Weights of a small class-conditioned image flow-matching model.
Model: 13.3M parameters, 32-pixel images, arch unet, norm layernorm, activation silu, widths [64, 128, 256, 256].
Training: adamw at rate 0.0016, batches of 128.
Data: 195000 training examples, 17.1 epochs.
Rows from block 4, named by matrix and row number. Rows with one number belong to one channel. Each number is 128 + 24 x the weight over its row's rms, rounded and kept within 0 to 255. All counts start at 0. Numbers have three digits each. After the name is the row's rms in percent of the matrix's.
# convs0: first 3x3 conv (model.enc.2.0.convs.0.weight, 256x256x3x3), inputs 72-80, a 3x3 kernel for each
# convs1: second 3x3 conv (model.enc.2.0.convs.1.weight, 256x256x3x3, transposed), outputs 72-80, a 3x3 kernel for each
convs0.89 066:107120125133118151136120131143134101118132103118138149113141144138147152155144139098111110128156138130125126144116099109105127104117134107112119097101120125114119102135160085115132123125148095108134111135140125141170109132127092144150077156154
convs1.89 074:140138133125119134141131132170168162126098085147139102083152110102169144125148126121117130144119140120142139132130120128108111132119111131102122105145144136133111130100112160156152120131118144115121122119137139148145105079103111097134123135151
convs0.90 040:129133150145121174137148167121133164138134158143147155133144132140134133159150119148153123148136135142154149139141140151140149131144174129144148138153155133141140153116139124127156129146157136157163121150169130154162128125094111120114134128123
convs1.90 030:110123112104112124125121115133139141129115141123119124126132116126140148105123156126102122133121106110126118138152148137150163147137147141110137140122100119128125121119129139133120172155120155148116149138126152149131109110106094107127121133139
convs0.91 077:130104096128147107116103086140126156129113111130124098078135120099131108098129114142160148123158124116121109137127123150141117132115122110147106133142089126105089102111124098125132126117101161126104141151125107114068172147132158127146139154168
convs1.91 075:140143136139144133133139145070124107137171154104125110136185107134130100140136158149130145129148136133142117103097109105104102102114111135138123129139134129115145100152120109192089110171130098127154095142149092106136098116123141154126147128110
convs0.92 039:158120145139134147156113145123119162137140154129128171115129120126132112137152100137143137148132136148166144134145132140138154127118186157150146142156150141162141173119127132131148141135126144147181126137159118130168123120106113119095123126106
convs1.92 034:123137125121136134124131124103133138131111105115112105161109159139156161132142148131082112140120121116152131122138136123137138138128139129082125136114101117138114133104132103129124144121109125120107120110113133109105100122116099132121118130114
convs0.93 173:131116169146136162087169167108140178145149126139146123109128167151166110111156131119110101085113138096124150096150163141128140133125126137092127109107135098129161124106118105126134114119126102126136131098124128129146090141099114124080116088047
convs1.93 177:133105137156127111110136121097143131172121113081155160108120124139122090068089139119099160113143143145124093126145123151143130126137143103081141126133130127158133131100136130147115135146155130139141147116106134117124143159118119103116111091128
convs0.94 099:156129121130092105163123150170117135112138109145136128107128161120119121119117138142139105149130117128131125129127120117109119120105115139147126144144144131159154148114132183145155169170180153142157133140152154133148089089121097108117091098097
convs1.94 094:116123110137110121136127120168115105146118160139152161125122129148142164104115147074138141111167161129153177155147143149126135129138138076060092110119129129133122127125110133126115099095099151151142155151130152157145154168146153169148122151138
convs0.95 045:134126101099148122092111104121131149136148143130153119100120111107128118106132127132134138096123132101113125116137117160143123128124123118114116109124114097110101161134143121107149143116152131145130134149121097113093148151167178138145188163162
convs1.95 045:149156146139153131134149138100115121128116115114106095150123119126136136127135131162146128146155148143148120104098108098096092101089093152152138138143147135144127149158142155157132122166108098127121094133113081102109128136132151146131139125137
convs0.96 036:134123170151137149141119155114128173146134169143146168114127106115137125121143102152153132138127147139155152125136143138134144130127167150149137129146161126141150168117107145133158128139137149157184131142144120139147124127105124131116132126111
convs1.96 031:109125118126124118114140129107114116159118112121136086140120133134146175122137156128094102113127111126101114125132143133147146135138133140115116113107100150143129129112131103126106152150118122109099121108106131121103102116116091119113112129108
convs0.97 059:136140131118115112150130115132145120128103082130120122113109103109144101159096120132107102117142116103111115113119127121101110115133108127109110129130116144104102108121126112123128103114126154137125130111119125092121083119152105129144116146134
convs1.97 063:131150124138140121141132137174157128120118105148108155153165134157173143162167124135129148143114142127147140128121103114109097114101112149149161128124134147147143129135148118131134127145128119122114108126112108139121146145112155140105143137107
convs0.98 119:130108144159118111103106152107103101120140103117132068124138137161126145139132163115115113142125138131145117115109116092118123097135118099120136127127124131130108082157163108139129140163157105111096106113121124141118134132141104129157112142158
convs1.98 119:135153132120134125109132122163128163070130102127114133046142120113151121106132101094130127151140140134149135121108111126116111110109113110109123119118127154132119090080131124129150135131127145123139114117131118127136130118118137133135129136150
convs0.99 037:131135123133122174138149158105123120140111147147145148149149129155137133144131114135163125157129142164157125141115118142119141121125182127154143136152152131137122136125151124113155143151149130144160112167179126158167127123100110127113111131143
convs1.99 031:111117122119107127143124117147121137110103142115139095121144135125128120090111092134110100122120107099105146134145160143133146141140129169127104127110120103101135134108107123109105120136116142121122131123122137150121091091116085092119122128131
convs0.100 048:125127163132122186153143157155146159145163152180171160109105110092107112099110091142138105141137135091126119125133167119147161155153159149146138129147148111132121139130128136141142116130126110134144106147129138142147113136132129131122128096109
convs1.100 050:113112108102117121136123138132144104130116132098122124154108123117138165119173157134145156134116069117112082120133133121138148141141156149138158128122114134116098119124129136135114134129112131106119129120143151143153134118126106114133114136146
convs0.101 055:141133138122126127151142105147143161127136134110115133121144135158139125155137157105105113120130138144161138160154138141130141128124165118122131120140142145138151132097126121112145111106115126125155116110117132111155129113106120096085104092088
convs1.101 056:139126128134135132120125129116132115122143147115105140093145119150145115138109119129111131133121163129162147138137136134139143143125134105118117133104124136150158126138146126109155152144167130128128130110105130089090134156132164144117145111111
convs0.102 049:130120160141118133148125146152137147126146136121133157081089096088135095130118087127138112111125144119120111125141136143137130129142161137125135116131145129128125125116106126123143108109113132113149107127137106111149127118117115118116131115112
convs1.102 049:121130125124129137126143128137130128145111145154122097134135165142150157148160175147135126142157123133119120127134141133140144141145133123123116125124106144149121119115143110130133150152121102091099106094100113098091111124131122140125126136108
convs0.103 055:138128124148127156146147135112131140141143137134153165154182163179127138140144164108114130132152155160158123153165127155146138134138171113127127126142139148145141161117156135122141163160159165163148140108110111110152141125109145109086100109099
convs1.103 053:135129146133132131123120128086135137153125132152099138118116147106141089074074096158117106101111163129173156133146152141136141148130136140098110123110109104132146133133132137108119145157144149155146153147131161129126116153149151134119140099106
convs0.104 110:153125116144128152150130138119163111131104135142144147141135156118111122136138103099125144159119122145147137151169119123134141150115168111117125153137122129169134129105129152149120132155155147166123119097137131121145138106096121095101076079081
convs1.104 113:132135130132138134134101124100139121130121161124111108183095144127129151087139133159127135151141108120136146122146122115126157145120121153091138132125083104112135151120132139110092139134144137149138124130142153101109122147128120133129136117117
convs0.105 034:130121142147150141123146147094132150132123151131134134133152128127160124129148108143156127138116158149159153118132135147136138120117155135140132119147146121133127160121122132115152131128155163153163139134128123132152138123115139119099145119117
convs1.105 026:124128140129126125113127134106106128139148129119104108144132154155137141119110112125114115100123129120108100134129142137143137137131124142129123133102126152118147138116140106102125148156127115109092118114089113084075099124111114118095121092094
convs0.106 172:109171149151149122117086077161133103137115143131086096113134128145122148111116093123142168121122133139125154137133114157118130128078092122151157124117132136135145130173164145146153123136139107140103133170127092122129119103132103086120134123140
convs1.106 156:114121115106103116095096110143132132139155130115089140161125143117140149157147114099126148137135177114171160145144137148143136141133141107111117123109130123122122098105114122090140073070113106116121148148147131135150124130129119114099105112116
convs0.107 157:101139110103139115168160118135116118089115092157086110117137144118109116147144168162113123114139097134145141118134135109126112141106118142125143134102127123148129098138111110130097149145122081121144132168146173114145146132125116126117097086129
convs1.107 160:132127108125126145135131124184097117103168128113126138094121133147096114080135139126110126137116114135141109123136128122135140136132138133102142134138096060121146132113106130117124100139180133122131127097147141119129113077111110062121121093134
convs0.108 059:117121092126139125142129116119142129129115129131138130177139163178119150143135142121132146132135141151141112151149117141130118129119151108125127123127133143138115135105150093099143163142164164140116145119094107095100159131111156123118119107131
convs1.108 055:128123148128121131129122138085114123139158129180110135156108146103133088129126072153138133102126144095161142128124141133113128139129125142089107102122130099127173127138122134113113095110131136149147155151149153135134124136142158128118158096105
convs0.109 059:140125120122110205156154159114181126140119144142174136180147117121125157146153112102139139153128112149146111152150111133128156139130168129135132144136110121157129122115135144114114130174153135129107101104141156163151137105089118127120074099107
convs1.109 061:111119115095128140149111118151103111119137160145113108162127089111119156103100100141150138171119078088118130139148142128138166152128123149100131151158112079133137161150104146153102147130141136131122138137163164150145119145141123132149141129136
convs0.110 105:113118133136116107153105121137103123106154123106077102097112130148121110093152137124116102105121126161125132125137126132130124099104146115130126104134132152147113139083139136113114162153116118091107171149110104128129120129151138107135118124148
convs1.110 103:127123144133118112104109126124136192123114144118119157121055205135161056109119123130104085145134171169120123140137154130127120120135145119125081133123132134093093141128135128115139146121097138129140140135135151132139121123124128121116125121141
convs0.111 056:131110129130127123128132103108139146118121130112116133099109098106135110141139135094109113083120121111121136114141133144127144120115129133112119115123115124113122142084112135105144130084130128101154114119117103093118150139138150116112139111116
convs1.111 051:141142137136136140129129143157097141187135118126127111151125141167162139163124134161145130135168162139160121120120124119124126117119114132135109122115121141141154162137165136109156133124129101094090100102065071050060138153129150155115119111111
convs0.112 102:129162125138087114164118129183138146122132132169162174102138120114085105125091118132109107127126117100109107143148148129118122142129146131140128145154141117140130163150162183179169153150148143151143131131145151119115101112125110114111112116119
convs1.112 101:118115115116112124145124126152138094139121151124130133133118159116131126126119176087102138093104122120162160143149132144136145147150154095096115123122108115134109104135094122101118097092121143140141142137144163169168147139134135141143129155145
convs0.113 043:113131153160131137145113153149145172154132178134145150102101076096123105112125069144156127156125142121126137123142145132132159128128146168152137155140148132129146151149118141139146121134119128125171116138146117127148105112112103124114123121098
convs1.113 042:112127114130135119131137133141119128118102106132127072179134147137147202137192147121135115148131084124104113125124134122137142132139137129100116131105096138134107121107121110141109121105098128101089118102103129123110118125117103143133116149122
convs0.114 097:134103107106126081105097084117133147121106095121092080111106110110092102081098117117154145118141135113109101124116136127129116116101104107119098134122100118108096122131120106110113114103118122134133116148117091115115173172207170156188197182193
convs1.114 102:149150140153153137128139138129135133132124112102114121124122138138120112127121124153139143134136140144149146101104104102099095088090096144150149139146139134132130152136140125133127143130134105138127101139138081107111105123117116133127113122121
convs0.115 119:110120064112104149126103150131107116129127126123123095166098134090132160114139084148125176179155124155149136138142085123118123141144109155117143141140148151177150172112111116126118163139111083107101116103118126110130152136121129117124127139135
convs1.115 117:124123126119127132125120131110158120110107125116150082236102155091150167088162096116126103147130071080101126125130119118127140125122135109095122105128084096164077127147106108147109097127100126126127122112140131110130102097101100102128111099104
convs0.116 082:100118125149104119122133148138100136138179142170147151107100120116128131086119110156148116136125128099130108116115141132140134160141153161158147128124133086129127139142130103110094078073105090103082142114075143140151115127143142129140135101103
convs1.116 075:115118126121122117130149155102129077148128112111097135152133185102118131114172183150151193127113102106068069115121126130128126144136155122137171113129090128110085087140127123153108152125130131102106139128126151142146139125115119097108104115131
convs0.117 054:150133140141129157153137138130127152134128137128147155144176160155136137140142154112136129153148143169152132154160138160142142125150168126125126123142129131138142151111143132133159142150166161187178125116144104112142139118102126108098113108107
convs1.117 053:136146123126118138122115118111123128119114143118101113131106128136130130092096147144104101138138130160170160130151142129134142132117130123086126132125099128137148136133152157143126162166142142158151144146133153131121113162151131138128131114115
convs0.118 083:125117171151137145128102118143135168146164146157170153107112133109116118113151130173148122145097134135135147107136147129147176134145166170136125138145140109130138167163166154137158120117131111130187136130164150158156095124130117153121100115094
convs1.118 086:111117107119126110124159134116120129118117119105126122151126133127113180152169159117144125137090120147100111128124129123133129128136144112128122137111111115128094157136105138107083117116090133136112142143148155154150129117104089117122101146149
convs0.119 084:122131137112113153120130154135117102125105081138134127105158163118149161133154150095107095125143142129142138126098092098084094116105139109108116114139124125140110096121158071103140089107137124128126124107139113122133067145160099157166100148149
convs1.119 099:146126131132137121133126126164157167143132123131107110051166121105180134135166121117094134130113130141133148140126114138116113124108111127125130119138134150139130130106138123138156128123146141112123134097118117111132132111107134103117131113150
convs0.120 045:122148144147123177126139156094111156127114127133145148151160132140156155151144143158155135163140138162162141125125141139118157126127160133136130130147141118137117151130164140126169161140163132182180129181192137151147123143137124140132158124110
convs1.120 037:131132134118111113121119117135111168126114126111132139092103077110106132114105149095101062091103077107104107143139141134142141130123132168135123151122126139142130132122137126106101125140104149143129149135122143143127129117105097094116116110120
convs0.121 106:148127135125123112087107118103142157134116090119098087088132115105136094085134104113154121114146124091118117113116150120116117104090112128136087147143095124122105114131104119110105126096118127119163127140148091116129158144193170135166188179193
convs1.121 116:148153150152152139121143141110139152118142095095120120129109125149131105123118112160116132139129128144147137092096109096099095090093095147148141146129126130117118122141131106149128130133126086126124079124116042088098097117103132157123120139127
convs0.122 110:126108124118070099107087100121121117093124099112136125101092086147091072070104101117154153122169136121140133121124129094111139121111120126144116125129116115124122105116139107100089123131132136121123144135118116140134148158190140146176169179172
convs1.122 119:154148138152150136137146133116135127092100091076088080121113133144130092108149121141117140132096133133134146099098104113098099093099098127135151119109127124111103128158132133120148154143150127155121125161129098149101088111096111140122114129104
convs0.123 149:140115119171114110134154103116105123142122122122101122103107126100109120092120105131121124117142124117090113107102120127111111118160090117137126125125116141112108170153142163168108122153084137122115135140136134143142114095104101082099101107114
convs1.123 143:122136125130127150133125136111118130101125156121106144126141156132130124115161114134104148138134072143121109113133104112113131118127125134102148152100104165112111099130091113161118098069073122120128118121135108120127119134141130141142129142141
convs0.124 034:120126150154129162152143166120135166132132156150159156125147126128142131129146116139159118145133149145159146122138142148138140139130159134138140127149156123135142158113125124123158141148168152156165139133131135134151135126102125117100133117110
convs1.124 026:111125127120116120118119131106115104148109115109108102139148154112130157100113123122117123109120145102142101134142146135148149141131140137116138136120122126147136099114127125102121152146133129126107130122106147123119111129111108118107115106109
convs0.125 122:094136098120122109108102111149136105158174113141146123135141118125115137127084156129111121123130116151121116135120129122139122113121106139154140115122123136115132149165130148140104152129115097107091129129098097126086131119143130136134101112112
convs1.125 122:104128138102106127133123116148097105105176115134132184109159135110119090144114138112115140097087120127115133139138147146144134153154155105148105116130124114118117114101120098110118135113127154120160132117144152143177117073126104066088120107132
convs0.126 037:101106125118138156111120138130108158115162162144169140149151124147157114112146139134146146119124147132146126132152130159154128132137152114117123107128135096120105158102149117086164155111173155143126138133105103118098152141128178116123163126136
convs1.126 031:125147149133119122119136139085095102131148113133112090160117143139090114158130099133129121092132138104126094126116133123112110132122110163150153128134179124116153140180147140137111103152131114134131135150126124133126132130133156130108138093102
convs0.127 070:131122094112123109089094107105130145130129104126109107099110100094111109072121123123144148109125132107106103124121121147121113117106122107127101117130104114105104139142122105102123116098124121116120110140132092113118176168194188152181193172175
convs1.127 075:148152138150150135130140134099153151130146101101107107114120124129130108128134126163144144141147138141137132100103112102104102095096097154154141155142130124127120151170142130148114124142122084122134092127141064102113094124128115142130113129125
convs0.128 112:130132102147096112143137117151116130102123109101117125091072093078128104100089116126114130138130126114129114124129105109111125131147117147128146166116132162140157109109111123142132128112108100093125100117135107094122116122130110133123142124120
convs1.128 114:127136122124136137125133125170149120145114157127115099146151141158171161145177205135124138137169108156118147130134119123123129135143128083099100134154077123134094120124129143138096130143131107112111105098097111103097115120119122140131128141108
convs0.129 052:131125173157133181142132154140156144170147148163141165126113108103128119096129080131142122134113124123125137132153144139147171140138181142135134139138136128129124120114136120113128121134126108112156109133145107143168122113111104110120105113123
convs1.129 052:109123113127121112131143126128144151121119133130115134173112158133131159133185120146140127140128085123111078118132139120140148144141153154115135142122108140131090142118117132144108137138108125107121123115139134126122118104112109131137128144143
convs0.130 056:125135128138124181134145166141120119148095137130144127117143148150142131148128131122137102146129131132142149158109110146108132126120138103125132105130136126134127096118129102119158115133170101114137109153177127156165099109109083131152101133139
convs1.130 053:117112105118106107123123110182156132168116128131151114062154100125137139110156123111123145111122125117126131152130127150128133135133135140136114124115120121128122127093093106113125116133133155119104136111109119132131148113116108101125105134151
convs0.131 037:135120138136131150150121150114125151130130167136144140115130131133138126143139114153167139155121153153166154121134139130136152129119162145149146142156159133145141162123114134125159137142142150153174141137158134128157129127117124124103144127116
convs1.131 030:119125128122122134121125128136108131143130126119121119113117142139162154106143131128100117107139119116115111135137144141147152141134139144110122110117096126142140106115129105123127148153132128116109125118109134110106095109111096106097115110100
convs0.132 161:115108119131107144095151103136172135160163101077145120119100138081124145118125163135121138116136139102117115139143120145145104122175118114128130128108118100085112118135142124092106141084133123096131101082130135105125165153133146152147152176152
convs1.132 164:141148138143143151140137125065160102084147149109128123145106148103112105166113097141150132167143106175116112115115118109115111114120100166148137134109108111121105172125152146098133118140107122144148122153143105146135110111099133132128124139118
convs0.133 036:117122153140144159139144167110139155133136160148158146100127113104132110108115088155159118140136138129146141106130145150136134132130149154147135129146147111117126150120119139123155129129145150144167125144137127139149138129124139131119141127118
convs1.133 031:115114121129116120125133125102088122131119110080124077163151153136118168106112133149128127096132112107083098125123143127143146130137129170146128122107114133116128122105123104090101162141125115096092117110096117114111118118115099112096117124109
convs0.134 095:134163145117182152126123144111136117156108116135125189177124084135115141127104125103146135120147144134134100136116143156103131122122174130144127111121145127128104106136171111132126125124101151127119132132140122147223120095079109112097078097106
convs1.134 097:107106124137105123149148127097119118120145097120121114110153113104142095172154087162135144097095122106109150121131140142135119142154137135134144081113141143084116143141131125103147132126135122113130129146131143137133109102138138134126140130130
convs0.135 042:117119168120126152136163146122157127138126167129171150133161142145150097127148119120135102135139135137149139120142118143129127126137141121130145130142153127131145124124118137131149130163163156138150112123119132166132134130094117141109105108108
convs1.135 042:113120130122120135125130119116087136116134145126141106111156116139116130077120135121124138127135137113113150136144154138147155142141130122109114128114140128133166136143128133126127169166172129128125141143126150142125117128138123133127123121104
convs0.136 037:140139145139128143150119163130116181118163184149158151106149136144144144158149141161154120138130159128173167129137165140155163136126161145150133134152160113142135171119130127110163123112139120154166153144141148135152117129118139137110155134115
convs1.136 029:124126116121123116128137133117155141155114105097115133110108091135158127138108159092096116116111138118095084146143141141146135147137151125133142142125135129140109119128142144143125159159116152138124150132116151143143138115082097094086095121129
convs0.137 050:107124150160141142110126133108124145122121133135132146130112114085142088106126079169155134161111146136128146119148137145135133116138140145123127137139139119118111155135133147126145126117137143125148112147133090106133138124138123121140150129134
convs1.137 046:118126137131130120121142120134139136145170124137141090144126168148113196124159133133122127130142084159077079131132136129139138130138124172157145134112105154133096146109142108132112127152107110106123118116134128113107103111119095109098109116096
convs0.138 092:130140141097125132145120138128171143146126126164138147149138116140118128152100124117124129130127129130109101137138160128132134146139131111125104098123134137123138141136101128144136151166159121133128113121125143125120138119102140133106109107105
convs1.138 092:106112105107103125130121120118143117132159139103143149102135104103109100138112087136135147115125145111103142141150147141150147144156151129156122132156156124143149128129125105124124145152143143132144144131144161152165124104128116103112125114119
convs0.139 038:146116160142134141113128129097138148114127145119132132093134126112144123129130111127139102106127135113138161098131136143129138110111132148131127129136130109115114158108124137111142112089127146130160135138129109118148118130135146114118161122130
convs1.139 033:134130137135134131119134134142121142169145127095120087164146135158122153133123145136127131116128135126126085129120128129139126121123120151166128147109130146110118151132142121117137131146125087078058084087063075063071117122093112117097107102118
convs0.140 041:103134121160144123129111158113136156129108149129141154124131086130135143141129100157166139149127144158155136114118132141122150105118157158160137138148145149134137171155144127129138117114124152158160141158168134137158132116111118128101130110096
convs1.140 035:115115126132124125135135136111117149116097097127090106135135125105149147185175117108122090126112125083088114130122138129139137138137136127135121114105123133099117102109125111109136137108117109102094123114115124118112089106106093125122106128122
convs0.141 131:121106143134122062146163143161166139122146143115179140102112161119137110111136151137109084131118110132151151131170144132121091113148134140117127147137125127140142105090106150130092113109142134136124114111100132135093118115097124117129108101111
convs1.141 136:133110111149109130123116126121099154123127175137098129125130124172124141079144158101130117149148105145146145137149139135131148126119136077074103163133130118172117164132121186139105148134141141127132150108141161131142153156150117118143109118138
convs0.142 073:142111098126130090101093088129155140149114098122121084108103092113107105098101128109137137120137134110113113133133132134137130114118105121136104151139105140117105109122117111118105119099092124112114102113105099088107151163192162147169192188192
convs1.142 084:146156134150160133131135132119144137125127147131125129125141135141136121122112096153125150142138136147143157102104099100103100095094091145141156155142138144136138148132145135127125143139155095126126088132130071099097127142118140154129127136119
convs0.143 040:139112170154134173145150144081122155152126151140162170137152134126140115121148094141154132144123141146165155131155133152141142123130184113124134108145138111136128142127128138129148148158151146169180128126137135150155157142113137122115128128135
convs1.143 035:120131135130127131128131121070104134153137098111121117115118132134115116066078096149098102104119119096110110128144148130140150143129127170108142134130121113154143138127132097101111151165141118122125123122122136111107113124126110111107111090105
convs0.144 046:131140109118136114131139155115141141139145172107161101118134148146178158150147149137152106152113168163163166138141137148156149117125124132148133120135144132135140179141127138104178152121163118088138149156122160159123120103097160144104149128102
convs1.144 043:146126117126119122111139125157119155157134126131143157115104122136127134101103154097133112127140170147096137159134142147140126124139126123126109114116177148118171140137116117130168154147108140126129143117092118128136140100110134105096119125142
convs0.145 040:141111174146122176162141149126122152142137152144153185128155153153138132138155134128145117137134154138174139146147134142146135138129183115122141123139156117145143166106135126123147134137150143154172134117139140130168127134096118108096109118113
convs1.145 036:122129125116131125124128123078153124144127117134099132121127149128118123092101138141087136114107146108165118132156148135148154153127142122089138143128126106146130138140118138127130160162143134136123143128123156127109105131124122125120123106106
convs0.146 193:114133137127111067131111078133111119181123158150144089166108125101108169055131168168107137121139122136087113152101131134100108150166081126135149145119136111123105116144144153110149100118112105143121125113093142120109134122111110111133116126155
convs1.146 179:115104115112125135129129136030179158154087168139102066147148102135156127077180103115134132120105075131130166110133127115123152135129152146113140153116082139130094165140140102107104145103131140092125137095133123112115127102112111112114092118118
convs0.147 039:114132125124137156138142129111130142129110137143136121152141107156162127161141126117162145156125154158168129144129127151127137136118145117143138121142162124131136160109155107102181160144182185121129139134137140126139153121109127120104127115123
convs1.147 033:121122132125105131125118121133107131115126141149159133104135115121088118193114093114118097123142126116144139142132143142131141147155132127138116119119134134112169101127136104115124088118125127137135139130126143127120101106121124109099146112109
convs0.148 035:123135142139108143161142148135144152144120173148139165119124109119132127132128093134157125153129150139161144146148139143129147140134151131145147134152174127143156148115120130127152134142156152140159141127138145122154133124103120133096124119100
convs1.148 033:123120116129128127127126136127125102143091102135105110109122153108142178116155100105126133135135136119130123138141142140142152152144144108116140108114108114149136109130129115113134150130123131119111142123117163132123089115122106126114126119103
convs0.149 122:139158101142113179162122177134151133133106165144162109141122131113103151130118143110115156164131131150139139148150128120123152153157157097109102144117109125132131134119150163138158157141168167149119083116167134129173135125093112123125092099098
convs1.149 128:105143124115129151147103122134129143108111174150113103118129138129166142120137116166120122154129056123124141127141128123112163143125122133125135136141072087113142153148133169121073140112135150144146113117166156140124112123121081102139103116128
convs0.150 045:110136167147123182149145164141151174139151166174172143096112120105103120110128115180149136151133140112146150123150158129152176155150154170143155139157162112137134161138146141134158128135153102141155118161163151139131121129128138136131135105091
convs1.150 045:108109109102121116127134132151139115116109153110127134160126134132124155131169159110128143136105084096089066120130126118137154141135153122129154130118106118132106113116119139118092127132105139117109135120136150146148137114114077095127096131143
convs0.151 044:138129140126131146149157128130132159118140165140143145142165155169149121146151146124138119136127168140181142164162153142147141143123154103131127128146155124139153164107127132124160135144171153142156148133115153132142141124098137121099115117114
convs1.151 042:132120134125124131119110120103131085134130149153133136079120129134130101072096111134103139108144164127156156149148141144143148151137135107114132138123139128146181119147153124104126132139162157157148165155131160129123121135127142117097135104103
convs0.152 042:134116131138114181138140150104109159129148161148144168162164154147145162148155142160156142142146142140171139128136140151142157132122169146132139125152153119145123165117165130116176149151163136179171140161175135136148126150112133127115151129120
convs1.152 029:132130133114105112132125113091127128139107115097089122130094114097116117117081127135084105095077112113123095130148144126136137144114137177115154135121138127151134139122131137109110145155099152168132167142140166165151130143119097100108100105134
convs0.153 128:145150116167161124159168132130115131104115133141123132167110139174136149146139155090117129113125158120132131156120128133114131149118122117119134141139149139135145131123161119125159139130122181134124218157103200148129130128092089119083088105080
convs1.153 129:142116143144113124127127128155134096145115104137136133101142135115158111176127124098118148112141158119125135144131130146124123148155139113121129118144133102098132121120148125117154102119158148145125154137134137132130111080072137113082145120108
convs0.154 156:094146121132121153126107109120082118146125137127123129139151139160135131146154130129133122120131118122161149125123131154132151164138145119130112150146136133129117107116125136133165150135121119156168146112154134149135150137138156136127170159148
convs1.154 155:127128125122132135114125117131141095117157126114118096119134190122105143099135126095106141128066140108097127140148141145151149149147135148155150138133160103132109153098131138116142149149148140120143145115134147135144136127142126115126134131141
convs0.155 068:129139121115094190155126174088154125145151153160130126157131120118111157135136111131121145168149139133129122133156123140143148154136182128118124136121119123135117124132152135116134155136132114122135108143183111115189132125074112121100097141123
convs1.155 072:107123114120121136155116130125151158128103131153120130135135154134163155120150090158116121145122071106114107116145135136119144154134134166112143116160097088130096141144085146150082144125110127139142128128160168164141090106118088121157117145159
convs0.156 142:121103107124098129134117100120102083137151124111104084152132124152117090108140123090105105109106084108110117125112105097145157103097113093111133114107112131100124085100115097061094113107127117132108103115076105130092096150180106155169120174160
convs1.156 138:146133123135130131106135126115128114134130160142161129112118133107148129111101082137114138108122113146071149115119115143111120107137120160142148106147124151102137148100153102096128147135166126136124148144126117145102132136121128151127122136117
convs0.157 044:134116174152090186159156170117117145138125156149152151121135159115144112109172109169151133174132142122147157119146149129143153150138153139126140131149149094150116172127125152138150153150146142140161136131144147151159126142120123139117133128118
convs1.157 041:114123128120125120116128120164134116147153150166125126135080148135122161044138152108108134115131053151109092140139138133144153139130139159091169127119098133166122119125122096151086124182092138122122122121127153125125126115119096098109116115117
convs0.158 048:127125164158122147166126144140137164161167167179181157112115148119112136115140117170155116136125147098134146121143147135155168158148159162151140137156158093132122171147141140126153116125136116132150128127123160133112116136124134140119127122092
convs1.158 047:122109107121122107135152142109136116166123110098124130151127134114138160152146184120139165108108105124097060127126129131135131138144154127134163120112130130126092129141131137132083146156116140122114150147135158161157158124112095101118105142154
convs0.159 168:112142129132129117134138116146145097134160091138107120116126138118136164077136130108114095128149117076111099127145119124133130143141113118089098110097096099080104101093117119085066132095121133151151154152152122150149133158175149143173163167173
convs1.159 201:167151134159155144145162150133155133078103106076084096147117108129144115124117073164158163175154134152138146083086093081082082080082073145149154151134156152135138150147134153133163161130140104124092105117092068108080115133123131147141118135134
convs0.160 062:112174130140146166133148160126129131141118138129118132177138108160162151145149144101138148103128142136139109141118124156106126140122150119138147122133156122122123130113144132103146139121119169122108181146125155163172122102088105120104084097119
convs1.160 065:117101138127110131141124130135120113126140113165129133099145117102124098168135105130142132107107137095121148131124138149136135161155135136118134096114149129106139140124143106127168131114168132116108136126127152131121115101128142112105159129120
convs0.161 051:138130120155120164141158119140131164120147138146147139134178177155136154141149148126131130131140152150159137166178158159152150141137162117124115119143127128147135178117136128134161127147171142180169129114112122104108147123108144117099122107106
convs1.161 047:141142137124132127114114136091155093123132165133093134139097124130144125085091126135107133138127172150166124140143133129134143139116134125108141133118127125155159121156160134136129146168142155160145157146132144119132152158134159120109139093108
convs0.162 095:083136126168107140159155161117143145155145161162153130111112127162147123091130088134148121092122135100109124131130137164141128140136126150154143101114138096115126130128149100098091113090101105100101145100093165159131114133153148139129140111111
convs1.162 090:120123117124118113127133134140100101153132054132078153182136169110100113112072133140143158106114128145084096121120133142138113139139136178187156100150118137081112081145123107124110196130130127099107144119107147135139142119106136123120111120159
convs0.163 056:110101099121116139105111106126115114116143123138128112128145125145148131111145133129139147106116141113111109136127112157133112125125124097115122107115108109091095124129139119106138137113134129131103130149129108128113164159160161134145160154163
convs1.163 054:142153153145141134131138130121151120116140116138115111131119106130108086129131120156139133146176146131137137113112114104102108109103092159140132123130139122125114163151124137141121115145114098134137099143140092113113127134128145141131152135133
convs0.164 083:117130099109142081112106095132137131136134105123107111144147120124125107152127136110114112106141124130131123145127126122110124109113108147152111149137101167121129102127110105135120116111087167127104170108064145118092117127170130131145108137141
convs1.164 076:143140139149142123134121121132145127138126074133116094097127130129153141125152117122122128111101146113155153119108108117111102107112104145164120142142144132136129097115143114104139132140156133127120128124105095097089144126098177155104174151102
convs0.165 160:129100121139129102110155161112159121121101103131119140076093091117150133116145126091103097144133114115114070109124100111124133108114126124093107118120107115118104119126126116125145128081115127112103119149128121099121118106124147134137165141145
convs1.165 161:126106132128131121129141126116141164131108116164112096084129112102128146124168117127175141168183174117149132121110120121118118122139122176157155139137166156138113096101132093093127120139160077092102065064083061055086127113127124142142129141154
convs0.166 121:113123117108141095119110075122117154125137100124116117130137125123139125152121129119128094120133119123110099143123134118121101127115119140146124145123112150110104111117121109134136113117100168144111156094070164115088086110156119139149122151154
convs1.166 118:134140129140137125132119129139152093133138070138116113115157134120168135159150095128113118124101123091130165124115096113107101111106113159156159133143117136134130110116146117129128157132132120125097111107092101117099160140114169133094161125098
convs0.167 069:141100113130167146153098139072125151137079096136116144177134130105176121125130093136162168174114145164148139142126117138148130121116146136134138132146138134135128150172144143146175157129159159145125120167149130122141152124122116130125131126109
convs1.167 064:113138132124106121127123114098134141132108136100146098151130176139094169134184070109110103139121104083097089136134136126131129140131119155116132127119142119112149115109136084118119105121101127117150148135146149133144100106121088106110132107114